config.toml
arch = "mlp_mixer"
model = "multi-label image tagger"
train_examples = 195000
image_size = 40
activation = "gelu"
patch_size = [4, 4]
num_labels = 120
init = "torch_default"
optimizer = "cautious_adamw"
beta1 = 0.95
eps = 1e-08
batch_size = 256
Rows from block 10 of a small multi-label image tagger, named by matrix and row number. Rows with one number belong to one neuron. Each number is 50 + 10 x the weight over its row's rms, rounded and kept within 0 to 99. All counts start at 0.
After each neuron's rows are labels from the 100 images, of 14848, where the neuron reaches its highest value: "top examples" is what is common among them. Only what is clearly more common there than usual is listed. The data: photos of arthropod specimens (BIOSCAN-5M).
# fc1: MLP up (model.blocks.10.mlp.fc1.weight, 768x128), inputs 64-127
# fc2: MLP down (model.blocks.10.mlp.fc2.weight, 128x768, transposed), outputs 64-127

fc1.361:60 51 44 45 47 57 39 47 64 53 55 34 36 62 47 57 47 41 43 47 49 62 33 37 52 46 46 49 48 57 56 32 55 57 39 45 78 63 53 54 73 56 38 68 54 29 58 37 64 42 40 37 68 44 29 60 41 57 51 46 53 49 67 49
fc2.361:35 33 62 41 71 52 43 51 61 59 48 51 48 49 45 37 41 37 53 53 59 55 52 43 48 66 55 56 51 50 48 44 35 53 46 48 49 60 67 40 53 45 48 72 80 35 47 58 48 63 54 48 39 49 49 38 51 61 59 40 52 55 49 30
top examples: order Lepidoptera

fc1.138:64 42 36 59 41 69 53 46 34 57 67 49 47 58 29 69 47 47 59 40 40 49 45 50 51 53 31 54 45 40 41 52 64 51 43 38 68 51 45 60 30 41 51 48 44 35 43 26 59 49 51 35 46 54 62 41 41 51 60 47 45 59 65 47
fc2.138:45 56 54 60 53 41 54 62 53 47 56 50 58 63 38 31 51 51 66 57 38 51 59 35 49 54 43 60 52 34 45 36 33 45 43 34 34 64 48 58 67 32 49 46 40 56 22 57 51 59 62 68 68 44 44 44 61 64 51 51 59 39 32 46
top examples: order Lepidoptera; order Hemiptera

fc1.714:50 59 41 53 42 59 58 42 45 69 54 67 63 43 45 53 69 60 45 51 27 48 47 52 53 59 36 59 50 70 36 56 65 45 44 55 60 51 52 47 60 50 32 73 35 29 39 36 54 39 46 40 60 43 60 28 44 55 54 41 33 31 39 58
fc2.714:66 54 33 67 55 46 38 44 49 45 45 29 54 53 43 50 52 54 61 62 55 45 45 47 60 55 55 40 65 64 50 58 53 74 46 41 73 48 56 53 53 44 59 66 45 39 66 45 59 64 47 52 44 60 61 53 36 37 37 54 45 37 48 56
top examples: order Diptera

fc1.100:48 50 60 44 56 42 52 33 36 45 75 48 60 50 50 41 45 61 39 44 44 55 66 32 49 34 41 48 55 47 65 49 50 74 38 46 46 70 62 55 54 30 65 28 55 57 50 45 34 46 31 47 40 52 56 52 37 54 43 46 59 48 44 60
fc2.100:67 65 43 45 52 55 56 30 62 49 59 26 39 59 53 51 47 67 56 46 50 58 52 57 32 54 54 65 45 58 52 52 71 60 57 39 47 51 50 61 44 49 41 55 55 34 37 60 43 49 46 50 51 60 48 44 40 42 60 76 46 56 67 56
top examples: order Lepidoptera

fc1.263:49 49 48 57 39 49 48 58 49 33 36 51 56 53 42 64 28 36 47 45 31 59 47 35 57 62 46 37 63 38 54 55 50 46 46 48 58 57 60 69 27 49 47 52 49 54 51 52 52 62 52 41 47 48 36 55 53 45 44 46 40 56 38 62
fc2.263:42 37 55 57 43 44 62 66 51 56 50 51 55 52 60 52 50 51 29 64 62 44 48 50 47 51 49 53 35 73 52 54 40 42 57 43 40 53 39 31 43 60 62 57 36 57 60 68 52 56 42 42 63 62 56 50 63 45 41 40 39 26 56 63
top examples: order Hymenoptera

fc1.170:54 54 33 58 44 53 63 56 48 36 35 41 51 58 50 64 61 53 39 41 30 47 56 52 62 26 49 47 50 52 51 50 48 59 32 37 50 56 40 63 43 50 76 46 61 47 54 49 55 46 44 46 29 62 58 27 45 58 53 38 59 35 46 49
fc2.170:55 47 51 52 57 58 47 57 37 59 53 48 44 30 37 43 31 47 44 39 42 62 35 54 56 49 55 43 38 58 68 66 50 56 50 49 64 52 55 57 50 27 54 44 56 61 53 52 48 59 46 53 74 38 39 45 60 27 40 70 47 37 63 79
top examples: order Lepidoptera

fc1.272:44 55 55 41 39 59 50 43 48 45 57 54 54 38 38 56 67 44 47 47 69 64 42 37 48 47 45 45 56 55 54 74 56 43 45 57 47 35 44 64 34 48 48 45 48 38 45 53 37 57 55 58 57 42 59 35 59 60 51 48 49 59 55 42
fc2.272:39 67 25 64 37 46 41 52 63 48 54 62 60 68 33 29 44 33 57 56 59 60 50 53 66 52 40 62 53 48 58 39 51 57 53 58 39 53 55 59 46 71 46 60 65 49 38 55 57 51 43 60 64 47 43 56 48 32 42 35 61 39 52 37
top examples: order Diptera

fc1.472:45 42 47 32 50 40 38 63 27 36 50 29 37 59 60 36 58 55 52 48 54 44 44 41 45 59 40 57 55 46 41 51 48 61 46 49 48 48 45 35 47 48 47 54 53 38 37 46 48 48 46 65 50 42 67 37 58 57 73 32 64 60 45 64
fc2.472:57 43 36 48 37 54 44 64 45 42 43 52 49 58 50 42 64 61 29 55 57 47 60 45 52 44 33 54 45 37 55 53 50 56 44 56 41 52 44 41 60 45 55 46 41 45 60 36 65 67 55 38 47 40 32 38 55 41 42 51 55 71 48 47
top examples: order Diptera

fc1.675:68 56 49 56 40 64 49 59 50 42 66 66 40 44 43 66 49 42 44 43 44 59 47 51 48 35 46 55 55 60 38 39 47 37 44 60 74 34 41 47 37 35 73 42 41 48 44 53 35 53 35 51 39 58 63 52 43 49 46 43 62 56 45 42
fc2.675:35 47 41 57 66 67 59 64 47 52 47 67 42 64 47 43 53 44 34 38 32 43 48 40 42 62 55 59 59 50 49 57 62 57 64 48 43 35 65 54 56 66 47 46 58 45 47 32 49 67 40 73 33 55 55 23 48 50 51 28 60 33 42 51
top examples: order Lepidoptera

fc1.389:47 60 59 40 50 76 44 46 57 61 44 46 80 48 52 56 63 42 66 42 63 36 63 44 45 64 43 41 60 32 67 62 61 53 37 61 52 68 59 46 42 54 54 45 52 44 39 29 50 60 44 46 51 54 64 42 46 52 47 42 49 68 56 38
fc2.389:31 48 64 39 46 38 40 26 71 39 48 39 49 58 38 42 56 69 45 47 57 58 52 59 36 43 49 48 53 47 36 47 44 56 57 52 62 48 45 60 48 39 51 32 60 51 46 46 42 44 60 48 42 72 56 61 45 40 52 57 43 54 40 40
top examples: order Hemiptera

fc1.712:59 25 60 65 43 40 23 57 42 36 48 40 55 59 39 37 44 46 50 44 65 43 60 32 43 32 49 35 69 48 49 57 54 63 50 39 31 38 43 42 63 47 52 53 34 40 45 40 58 47 55 48 57 71 42 49 59 45 59 32 63 49 39 59
fc2.712:44 44 39 50 60 44 56 42 51 64 45 54 57 44 39 48 63 57 48 78 56 51 38 39 75 71 54 58 69 45 45 30 35 41 45 33 55 55 57 37 61 66 64 61 59 42 30 40 56 48 48 58 33 38 41 40 37 47 33 38 45 34 39 51
top examples: order Coleoptera

fc1.165:42 45 33 48 49 72 33 46 42 70 54 44 50 55 63 75 52 30 60 46 47 57 51 55 63 53 33 48 38 43 62 55 55 55 42 54 65 60 47 44 65 51 63 50 61 32 45 50 43 48 58 57 48 40 44 37 56 51 39 42 31 57 51 50
fc2.165:43 47 53 48 64 47 59 53 56 62 53 65 75 39 44 44 49 78 46 44 48 66 39 57 39 30 60 58 39 46 32 47 51 48 63 74 63 67 38 48 47 34 53 46 43 41 47 38 49 37 58 49 57 48 51 53 47 46 70 48 39 69 53 54
top examples: order Hemiptera

fc1.227:63 35 41 56 55 40 37 43 57 50 43 51 58 42 60 43 56 69 49 53 39 60 50 43 54 34 58 51 54 45 58 31 68 62 45 52 46 63 37 62 63 45 61 56 49 53 47 58 46 39 42 50 36 79 66 48 45 52 54 51 48 42 53 55
fc2.227:60 57 48 31 34 49 48 39 57 62 43 40 34 61 58 39 61 48 43 50 55 49 61 42 64 37 56 54 51 65 39 50 56 52 53 34 53 45 50 37 42 37 38 44 46 42 42 59 50 57 52 54 42 45 70 49 50 54 39 54 60 48 38 58
top examples: order Hymenoptera

fc1.510:60 53 41 65 50 44 51 55 41 56 48 49 57 50 44 65 48 49 54 43 43 44 51 48 65 41 45 41 54 42 43 68 55 44 37 45 78 54 49 49 21 32 48 51 43 39 46 38 42 42 58 46 46 56 69 37 55 54 50 52 49 50 50 45
fc2.510:39 61 49 65 57 49 37 57 59 46 54 51 29 48 34 29 54 47 63 52 47 58 53 29 65 53 48 66 47 34 42 44 38 41 38 40 38 57 55 44 45 34 46 38 50 63 35 62 41 60 53 67 80 41 39 38 62 44 45 48 68 45 41 55
top examples: order Lepidoptera

fc1.487:44 56 38 63 46 61 40 53 49 50 52 37 62 61 58 45 65 45 56 42 45 62 63 49 40 46 50 51 53 54 48 62 70 64 39 51 41 72 39 47 52 39 66 56 41 44 36 64 51 69 48 49 55 40 43 43 60 65 47 42 44 52 48 76
fc2.487:48 44 58 44 67 26 52 54 54 68 46 44 52 59 61 45 62 51 65 33 27 36 66 55 40 50 52 65 30 47 39 44 52 50 52 42 64 50 42 59 46 49 33 42 36 35 56 64 45 43 47 67 40 51 51 47 53 42 51 47 40 63 33 52
top examples: order Hymenoptera; order Lepidoptera

fc1.298:50 41 58 45 46 33 43 48 41 36 52 60 54 46 53 49 48 40 48 54 54 45 61 59 67 58 49 82 63 54 44 46 44 53 37 36 49 34 58 49 54 59 50 55 59 36 44 44 32 48 37 51 61 60 55 36 38 49 69 47 68 57 53 47
fc2.298:49 67 41 71 46 45 48 60 53 56 32 35 69 56 44 43 29 65 46 52 35 61 52 57 53 47 42 39 71 54 51 37 44 61 54 55 46 69 45 54 50 54 54 43 47 45 55 66 43 62 49 46 42 45 45 51 51 42 51 49 51 53 47 43
top examples: order Lepidoptera

fc1.629:55 50 51 39 45 56 61 58 44 59 51 64 53 48 49 83 65 39 41 49 59 58 35 66 56 64 44 51 49 40 71 40 62 49 54 62 40 30 35 55 46 45 44 42 30 50 45 52 44 58 51 49 65 48 57 53 59 51 45 49 34 53 62 63
fc2.629:55 26 39 61 40 48 51 50 40 41 45 58 50 65 46 56 56 38 47 69 64 56 65 33 34 44 69 56 58 50 39 58 53 42 39 56 44 67 68 68 52 53 44 55 44 53 57 51 43 46 61 54 46 64 55 71 63 45 50 35 66 51 56 51
top examples: order Hemiptera

fc1.118:64 42 46 38 43 53 55 53 38 50 43 52 45 61 58 78 54 56 63 53 66 71 45 50 39 53 34 47 42 35 55 26 59 40 47 65 48 43 29 39 40 45 39 56 50 37 53 50 39 62 61 47 54 39 65 56 67 55 49 51 49 54 70 46
fc2.118:58 39 34 55 36 45 40 47 54 59 51 48 54 50 66 44 45 39 58 62 48 53 53 51 39 64 65 60 43 45 28 43 62 54 57 48 50 62 68 51 24 42 59 60 56 61 43 48 49 48 50 57 47 61 46 60 48 53 42 31 63 58 61 51
top examples: order Lepidoptera

fc1.520:59 49 46 38 47 53 52 46 43 54 54 64 65 57 46 53 51 43 41 49 55 34 54 55 56 36 43 44 63 41 47 35 66 55 47 55 46 35 45 51 61 47 59 68 33 47 38 58 62 45 45 43 62 45 24 53 61 66 43 41 47 41 47 33
fc2.520:48 36 59 65 52 60 43 50 51 54 49 54 54 64 55 41 45 64 54 44 69 43 55 58 62 57 37 40 43 41 55 45 56 41 44 60 53 41 57 56 66 33 70 65 60 34 59 33 65 42 58 35 42 50 43 63 49 44 32 51 59 40 34 36
top examples: order Diptera

fc1.579:43 54 54 44 58 57 39 62 52 75 51 54 62 56 57 52 50 50 48 47 59 46 58 48 52 66 47 44 36 55 65 29 51 60 59 58 45 60 49 57 51 51 53 72 43 34 49 47 41 50 51 43 40 64 34 61 53 73 45 50 59 57 50 44
fc2.579:67 48 68 55 62 44 51 41 46 53 57 56 39 31 54 53 63 54 64 35 43 41 43 58 60 35 54 50 51 48 40 63 67 31 45 40 47 61 53 46 35 30 60 62 31 66 44 50 42 52 56 50 50 27 53 53 59 56 56 63 36 35 50 57
top examples: order Diptera

fc1.688:53 50 51 46 52 49 44 44 49 61 81 48 51 55 22 49 49 58 38 53 51 49 52 24 49 36 44 36 69 46 39 40 50 56 54 62 49 48 46 47 61 61 63 38 60 54 39 42 50 59 25 47 45 53 50 34 40 49 53 39 52 39 45 46
fc2.688:49 51 61 64 46 66 65 48 52 35 48 44 50 58 44 57 49 33 57 47 48 49 48 54 60 61 44 59 49 60 50 61 44 41 46 52 28 28 57 65 54 53 46 59 48 63 54 37 56 60 67 54 70 53 56 44 53 66 57 61 34 41 47 50
top examples: order Diptera; family Dolichopodidae

fc1.293:57 50 43 62 49 58 49 52 63 34 48 55 47 54 34 60 44 51 30 50 59 48 58 29 73 51 51 42 54 26 50 39 56 51 38 65 43 25 58 61 47 42 71 55 46 45 46 54 59 38 55 40 41 58 29 59 56 73 57 57 46 51 48 42
fc2.293:51 45 38 46 60 39 35 40 43 57 34 55 64 48 55 44 56 44 41 65 56 42 43 70 43 49 60 64 36 64 63 47 35 63 50 41 68 29 40 75 54 56 54 55 61 58 36 57 46 59 37 37 56 48 36 46 47 38 48 55 61 50 65 62
top examples: order Lepidoptera

fc1.527:62 47 51 56 44 41 39 68 54 42 52 46 48 61 54 48 67 50 52 38 59 52 47 59 42 52 44 60 59 72 46 43 44 46 43 63 63 42 38 69 53 47 61 46 51 41 48 43 61 55 43 37 51 86 44 32 58 61 53 32 70 32 79 38
fc2.527:42 53 39 48 51 48 60 60 44 55 56 34 39 31 55 47 56 51 40 57 46 50 35 52 54 58 51 40 59 47 53 45 49 38 51 59 21 62 58 40 35 59 56 56 40 54 53 60 65 41 50 38 69 57 54 60 37 35 34 43 51 54 38 52
top examples: order Lepidoptera

fc1.430:44 37 39 41 58 51 52 57 55 48 63 52 51 44 66 54 53 49 79 51 63 58 76 39 46 35 49 59 52 50 51 51 56 60 50 54 54 49 25 70 62 44 42 71 52 28 45 58 36 37 50 62 32 53 46 33 38 56 55 52 51 38 42 33
fc2.430:55 38 42 61 39 47 62 62 53 51 64 40 45 42 49 44 51 42 54 28 48 52 29 71 59 49 49 49 66 42 68 51 43 64 60 53 47 63 48 40 36 60 48 47 44 50 54 61 66 73 40 38 42 54 46 37 64 30 39 46 50 42 66 53
top examples: order Diptera

fc1.74:42 61 46 39 48 57 52 69 50 34 66 60 47 58 50 57 56 27 40 50 58 56 38 39 78 56 60 52 56 50 48 43 50 58 39 64 52 61 47 67 64 63 61 48 52 45 50 48 49 56 54 49 55 50 75 52 47 53 39 48 48 49 51 55
fc2.74:52 49 41 58 67 49 50 59 65 56 42 43 65 34 45 60 47 45 44 50 37 47 66 51 36 45 54 54 57 53 42 56 62 66 55 51 60 57 63 60 49 40 54 53 30 37 42 46 32 63 46 42 44 68 64 45 51 59 61 45 37 50 33 46
top examples: order Hymenoptera

fc1.19:61 33 50 33 36 76 52 49 49 57 64 52 31 52 44 57 61 58 65 46 56 64 46 45 28 72 46 37 40 51 58 60 64 53 48 47 65 48 32 58 62 43 46 48 56 50 39 37 46 54 44 41 43 47 52 41 51 72 68 43 51 49 46 67
fc2.19:48 70 64 55 49 50 49 57 58 43 48 38 59 59 65 67 26 33 47 53 57 65 41 49 54 62 35 53 51 58 48 46 44 54 36 43 31 52 58 63 38 47 45 76 65 60 55 49 56 51 55 46 46 45 44 67 43 65 53 53 56 65 46 43
top examples: order Coleoptera; family Mordellidae

fc1.360:79 46 44 49 40 50 57 43 53 47 45 57 38 47 54 55 74 57 60 40 55 56 41 51 47 40 46 65 45 54 60 50 46 38 48 61 60 49 48 50 35 55 62 63 46 52 46 42 50 53 28 35 35 67 55 41 52 45 49 41 66 49 50 40
fc2.360:46 47 59 38 42 44 62 63 57 59 42 52 50 50 65 43 52 63 43 47 57 60 59 45 59 58 68 52 47 45 29 46 67 58 63 49 44 67 57 41 57 44 48 40 59 65 49 61 59 47 49 56 32 41 33 44 43 59 64 48 50 52 51 69
top examples: order Lepidoptera

fc1.616:50 61 48 41 45 36 56 50 49 51 45 58 52 63 67 36 32 56 52 54 53 70 48 42 46 61 33 54 52 54 56 50 69 50 44 55 54 63 43 55 65 74 32 40 47 46 45 38 70 42 44 22 45 43 46 47 47 49 45 49 31 37 61 57
fc2.616:46 46 57 54 39 44 60 43 47 50 63 53 44 46 51 42 45 45 52 58 43 49 34 63 43 47 58 57 52 48 60 40 46 55 35 24 44 50 46 35 48 57 48 54 38 44 64 64 28 68 56 50 31 55 23 48 50 53 43 28 57 55 53 51
top examples: order Diptera; family Milichiidae

fc1.455:39 45 51 57 46 46 54 47 37 66 73 55 50 40 35 56 42 36 38 49 45 62 67 43 49 46 53 50 79 61 41 75 59 44 55 55 36 48 43 34 54 56 50 51 63 49 43 41 68 65 43 45 64 37 64 33 47 60 65 38 50 32 48 46
fc2.455:58 57 54 56 45 54 63 41 40 61 60 51 41 50 50 49 58 42 47 45 41 59 49 49 48 43 38 51 50 53 44 60 50 33 57 42 51 49 43 62 51 43 46 38 36 69 54 45 48 52 71 46 48 61 71 40 55 24 49 52 45 31 48 40
top examples: order Diptera

fc1.344:50 45 40 38 50 51 54 46 48 40 44 68 60 37 49 47 38 60 53 45 52 47 41 34 45 57 53 47 83 29 23 41 78 52 52 44 69 42 53 47 54 55 57 45 46 54 55 54 56 45 41 42 42 42 44 53 58 60 64 44 37 41 42 43
fc2.344:47 46 51 46 45 46 60 55 47 52 43 42 59 61 61 51 48 55 57 66 58 65 52 66 45 53 47 34 46 46 58 43 68 46 52 57 60 53 57 72 61 43 56 47 34 48 36 53 53 54 58 32 52 31 45 45 59 50 62 50 33 49 55 65
top examples: order Hemiptera

fc1.532:40 49 27 39 41 40 48 45 54 44 43 53 58 47 51 52 59 57 53 44 67 59 65 28 49 56 46 37 58 43 36 55 46 73 39 56 57 51 49 49 39 44 66 61 54 44 46 52 53 57 54 48 36 65 62 41 61 79 63 51 66 61 50 38
fc2.532:38 74 38 47 56 60 50 58 47 54 65 47 64 51 41 53 60 45 82 74 45 63 46 57 52 34 43 45 69 47 45 48 60 58 51 51 60 61 49 74 60 47 44 46 47 53 42 47 46 34 60 53 54 47 63 56 41 65 48 44 45 47 50 38
top examples: order Diptera

fc1.664:52 59 41 68 50 36 53 64 41 62 59 52 44 51 47 47 61 59 59 48 55 54 64 40 63 40 44 43 39 66 39 45 57 61 40 40 70 47 48 58 53 51 69 68 49 51 57 49 66 45 45 49 59 62 43 23 73 50 57 40 40 51 65 44
fc2.664:50 65 26 42 51 61 51 43 44 41 67 40 55 38 36 51 50 55 62 43 46 44 57 37 42 28 50 50 52 58 45 36 27 41 51 60 59 61 37 46 53 52 49 42 28 57 75 62 39 38 68 45 54 55 28 37 46 57 58 58 50 29 54 49
top examples: class Arachnida; order Trombidiformes

fc1.290:47 44 53 69 43 52 60 56 48 57 55 54 42 41 61 43 43 51 63 40 49 62 82 40 53 41 39 46 44 56 50 52 45 49 42 26 59 58 49 49 56 67 63 58 61 52 45 37 35 35 39 38 61 56 66 50 64 52 49 40 29 37 48 60
fc2.290:49 51 52 44 57 47 59 51 53 54 58 48 52 57 68 42 39 67 45 44 51 47 38 37 38 76 59 49 41 54 57 42 56 38 69 49 59 49 37 60 62 42 52 45 51 49 63 49 52 51 56 45 50 56 49 42 70 63 59 45 39 51 32 66
top examples: class Arachnida; order Trombidiformes

fc1.267:54 46 36 46 33 72 50 51 44 66 66 57 61 58 46 61 43 35 36 39 58 65 55 48 60 49 29 44 54 51 52 58 57 51 45 38 50 50 42 52 45 47 54 58 42 43 45 36 50 47 35 48 67 69 43 46 59 66 40 43 61 51 47 58
fc2.267:59 50 59 48 52 48 50 54 39 42 56 49 66 51 59 68 42 60 66 50 60 52 54 44 50 46 54 51 64 60 37 45 39 40 63 59 54 60 48 68 64 43 36 55 46 42 61 51 49 54 48 69 48 66 41 46 40 38 38 59 64 56 55 38
top examples: class Arachnida; order Trombidiformes

fc1.617:45 53 54 53 48 63 68 45 47 74 66 57 66 52 37 50 52 42 62 49 36 52 52 67 40 53 51 43 50 58 41 56 43 41 43 60 52 46 38 33 43 64 70 46 64 49 37 45 43 63 46 54 62 57 67 57 41 52 59 47 53 40 49 43
fc2.617:57 50 54 51 62 58 51 43 49 39 32 47 40 48 47 46 38 58 43 65 60 51 43 47 52 46 75 40 58 54 63 57 54 71 44 60 25 38 58 64 56 33 48 39 60 57 44 59 53 55 57 53 63 50 44 46 55 33 51 45 49 49 58 50
top examples: order Diptera; family Dolichopodidae

fc1.545:47 50 36 35 48 44 47 62 52 65 54 55 72 42 42 69 40 51 64 53 58 65 42 65 42 66 55 41 53 44 64 39 61 31 55 64 67 42 35 48 45 35 52 49 62 64 54 48 35 54 61 32 45 47 36 42 46 68 44 59 45 31 47 41
fc2.545:50 34 45 53 39 53 55 59 46 32 47 45 52 35 49 63 54 50 46 65 51 50 52 57 40 44 47 41 51 35 46 48 58 47 57 56 64 43 68 35 51 36 62 59 47 47 55 57 51 23 62 53 58 44 50 49 56 53 60 41 47 35 51 50
top examples: class Arachnida

fc1.639:53 52 19 43 53 52 52 39 49 57 66 66 70 46 42 59 61 50 59 45 50 56 47 38 47 56 49 45 47 58 53 70 50 78 43 53 43 45 44 50 55 41 64 43 43 40 44 60 64 42 59 55 54 78 55 53 56 58 46 51 65 36 57 41
fc2.639:65 66 48 58 70 54 30 45 51 42 41 40 49 58 25 46 52 47 54 54 51 55 53 33 48 59 64 46 61 52 47 49 51 54 57 40 49 40 42 55 65 64 37 43 50 62 65 54 55 39 52 38 52 50 35 55 51 38 46 50 46 54 58 64
top examples: order Diptera

fc1.78:43 60 57 52 52 67 49 49 61 46 47 55 50 55 60 84 58 44 52 49 37 59 50 39 62 70 47 42 38 60 51 43 61 57 43 52 50 58 48 77 51 47 50 47 40 50 43 49 57 62 47 28 55 49 54 45 52 62 51 39 49 53 42 72
fc2.78:40 56 35 61 54 32 54 48 41 45 41 70 31 59 50 40 57 41 53 41 49 48 64 47 56 49 54 67 26 44 52 65 50 49 39 42 42 49 62 69 58 71 73 57 40 45 44 47 45 35 38 54 39 43 57 37 44 58 48 36 37 46 59 22
top examples: order Diptera; family Limoniidae

fc1.180:54 68 35 42 42 52 64 47 47 55 48 48 52 65 51 62 48 26 69 49 42 38 38 54 77 65 50 57 57 48 36 30 54 53 42 57 44 45 39 43 42 51 58 49 49 48 42 62 54 48 47 60 56 57 47 51 51 40 71 57 43 56 52 55
fc2.180:62 40 46 42 63 45 56 60 55 44 48 40 45 62 66 46 66 71 58 54 51 60 55 49 48 31 68 58 46 54 57 58 38 40 59 39 47 51 64 44 55 34 54 41 47 49 53 49 55 74 39 48 44 63 37 58 47 39 56 41 54 47 47 41
top examples: order Lepidoptera

fc1.708:69 55 35 57 58 40 27 48 47 57 64 36 46 46 62 34 37 45 48 48 76 47 68 42 35 54 56 59 45 45 57 38 73 45 44 41 57 41 59 45 44 52 45 61 42 47 37 38 62 36 38 53 54 60 55 57 57 52 49 44 44 67 49 50
fc2.708:45 50 42 61 55 62 56 59 34 36 49 48 42 57 46 66 63 51 49 39 56 58 56 48 46 46 40 62 51 57 53 79 48 46 51 40 36 58 29 51 39 46 59 51 47 48 60 40 34 55 74 50 57 58 42 47 38 53 42 52 51 61 48 42
top examples: order Diptera

fc1.283:40 44 33 42 45 31 51 52 32 57 46 54 53 46 57 63 50 40 66 44 56 54 46 36 64 56 45 65 46 45 44 64 68 67 40 56 57 53 69 61 60 34 41 57 48 53 49 46 45 49 42 27 50 56 36 47 43 53 36 36 54 39 51 61
fc2.283:70 45 49 63 44 59 48 56 50 59 66 57 34 48 47 43 42 34 61 47 64 42 61 60 39 59 56 44 46 52 62 49 47 54 42 48 57 60 48 56 56 44 66 47 40 47 23 24 47 42 48 46 31 55 50 52 56 42 50 47 78 36 44 48
top examples: order Hymenoptera

fc1.286:57 50 33 68 59 46 54 50 38 70 43 60 60 53 48 48 57 51 46 49 38 30 44 53 39 71 50 33 38 51 60 48 50 45 54 25 45 47 41 52 52 70 61 62 61 58 44 43 63 54 36 52 42 48 54 25 42 52 60 34 45 48 39 60
fc2.286:69 61 47 43 40 47 49 70 63 53 43 45 52 72 57 56 28 42 65 37 66 66 59 55 49 57 50 57 50 27 51 54 57 47 58 37 54 57 56 56 62 45 53 57 67 42 25 47 46 35 46 43 78 46 55 38 65 44 38 62 70 42 66 49
top examples: order Coleoptera

fc1.393:51 57 40 58 56 61 50 52 46 55 66 47 48 59 55 66 49 59 59 45 55 37 58 55 48 40 46 69 40 53 33 67 68 49 48 55 58 49 46 62 52 32 51 41 38 48 51 62 59 33 55 44 50 44 29 44 46 46 57 45 39 42 64 56
fc2.393:49 28 59 53 41 69 62 64 53 42 43 31 57 43 34 54 52 60 51 62 50 46 47 50 49 51 48 50 61 47 47 38 42 56 31 50 39 49 45 44 73 59 52 35 50 55 50 55 38 54 50 49 48 67 31 48 45 32 59 47 70 56 33 60
top examples: order Hemiptera

fc1.704:41 45 34 50 54 55 54 38 46 45 72 70 46 47 61 49 39 35 46 56 55 54 60 40 58 39 55 42 56 42 55 54 55 44 39 40 62 57 53 39 31 54 84 68 59 51 52 46 40 45 52 63 43 38 55 48 51 75 57 57 65 56 68 58
fc2.704:45 60 30 58 46 54 42 45 56 60 46 50 62 61 26 41 60 41 50 73 40 55 38 31 44 41 44 45 35 39 57 44 47 66 54 67 53 48 61 62 47 38 35 61 45 58 35 36 56 49 54 45 37 58 56 53 31 57 42 66 63 57 38 48
top examples: order Hymenoptera; family Platygastridae

fc1.726:72 40 59 55 40 57 46 40 62 54 52 44 54 50 60 54 41 44 52 42 66 39 38 45 43 39 56 52 42 47 54 38 52 45 45 64 55 49 54 62 59 63 60 56 62 47 39 49 64 53 28 50 54 80 58 42 58 50 46 35 53 49 57 68
fc2.726:48 45 69 44 49 42 68 61 53 57 37 58 52 42 57 47 62 42 60 49 52 56 51 60 41 58 67 52 51 44 49 63 69 49 43 39 40 50 47 66 37 46 32 54 46 53 50 54 31 44 59 58 39 63 60 44 37 49 51 39 42 52 51 43
top examples: order Lepidoptera

fc1.26:43 64 38 48 55 57 59 55 40 31 49 69 56 58 53 55 49 44 46 59 42 43 53 38 76 50 57 48 55 53 33 45 67 47 44 51 57 54 49 65 34 43 55 69 67 58 51 60 47 48 51 54 51 45 43 52 49 61 67 62 44 56 49 52
fc2.26:42 28 54 41 58 38 33 59 56 41 56 44 53 36 52 39 45 61 56 49 63 39 52 66 37 30 54 50 56 61 63 53 49 56 52 38 55 60 36 43 30 62 58 31 27 42 49 49 47 59 38 48 59 65 42 43 58 39 49 46 38 48 56 61
top examples: class Arachnida; order Sarcoptiformes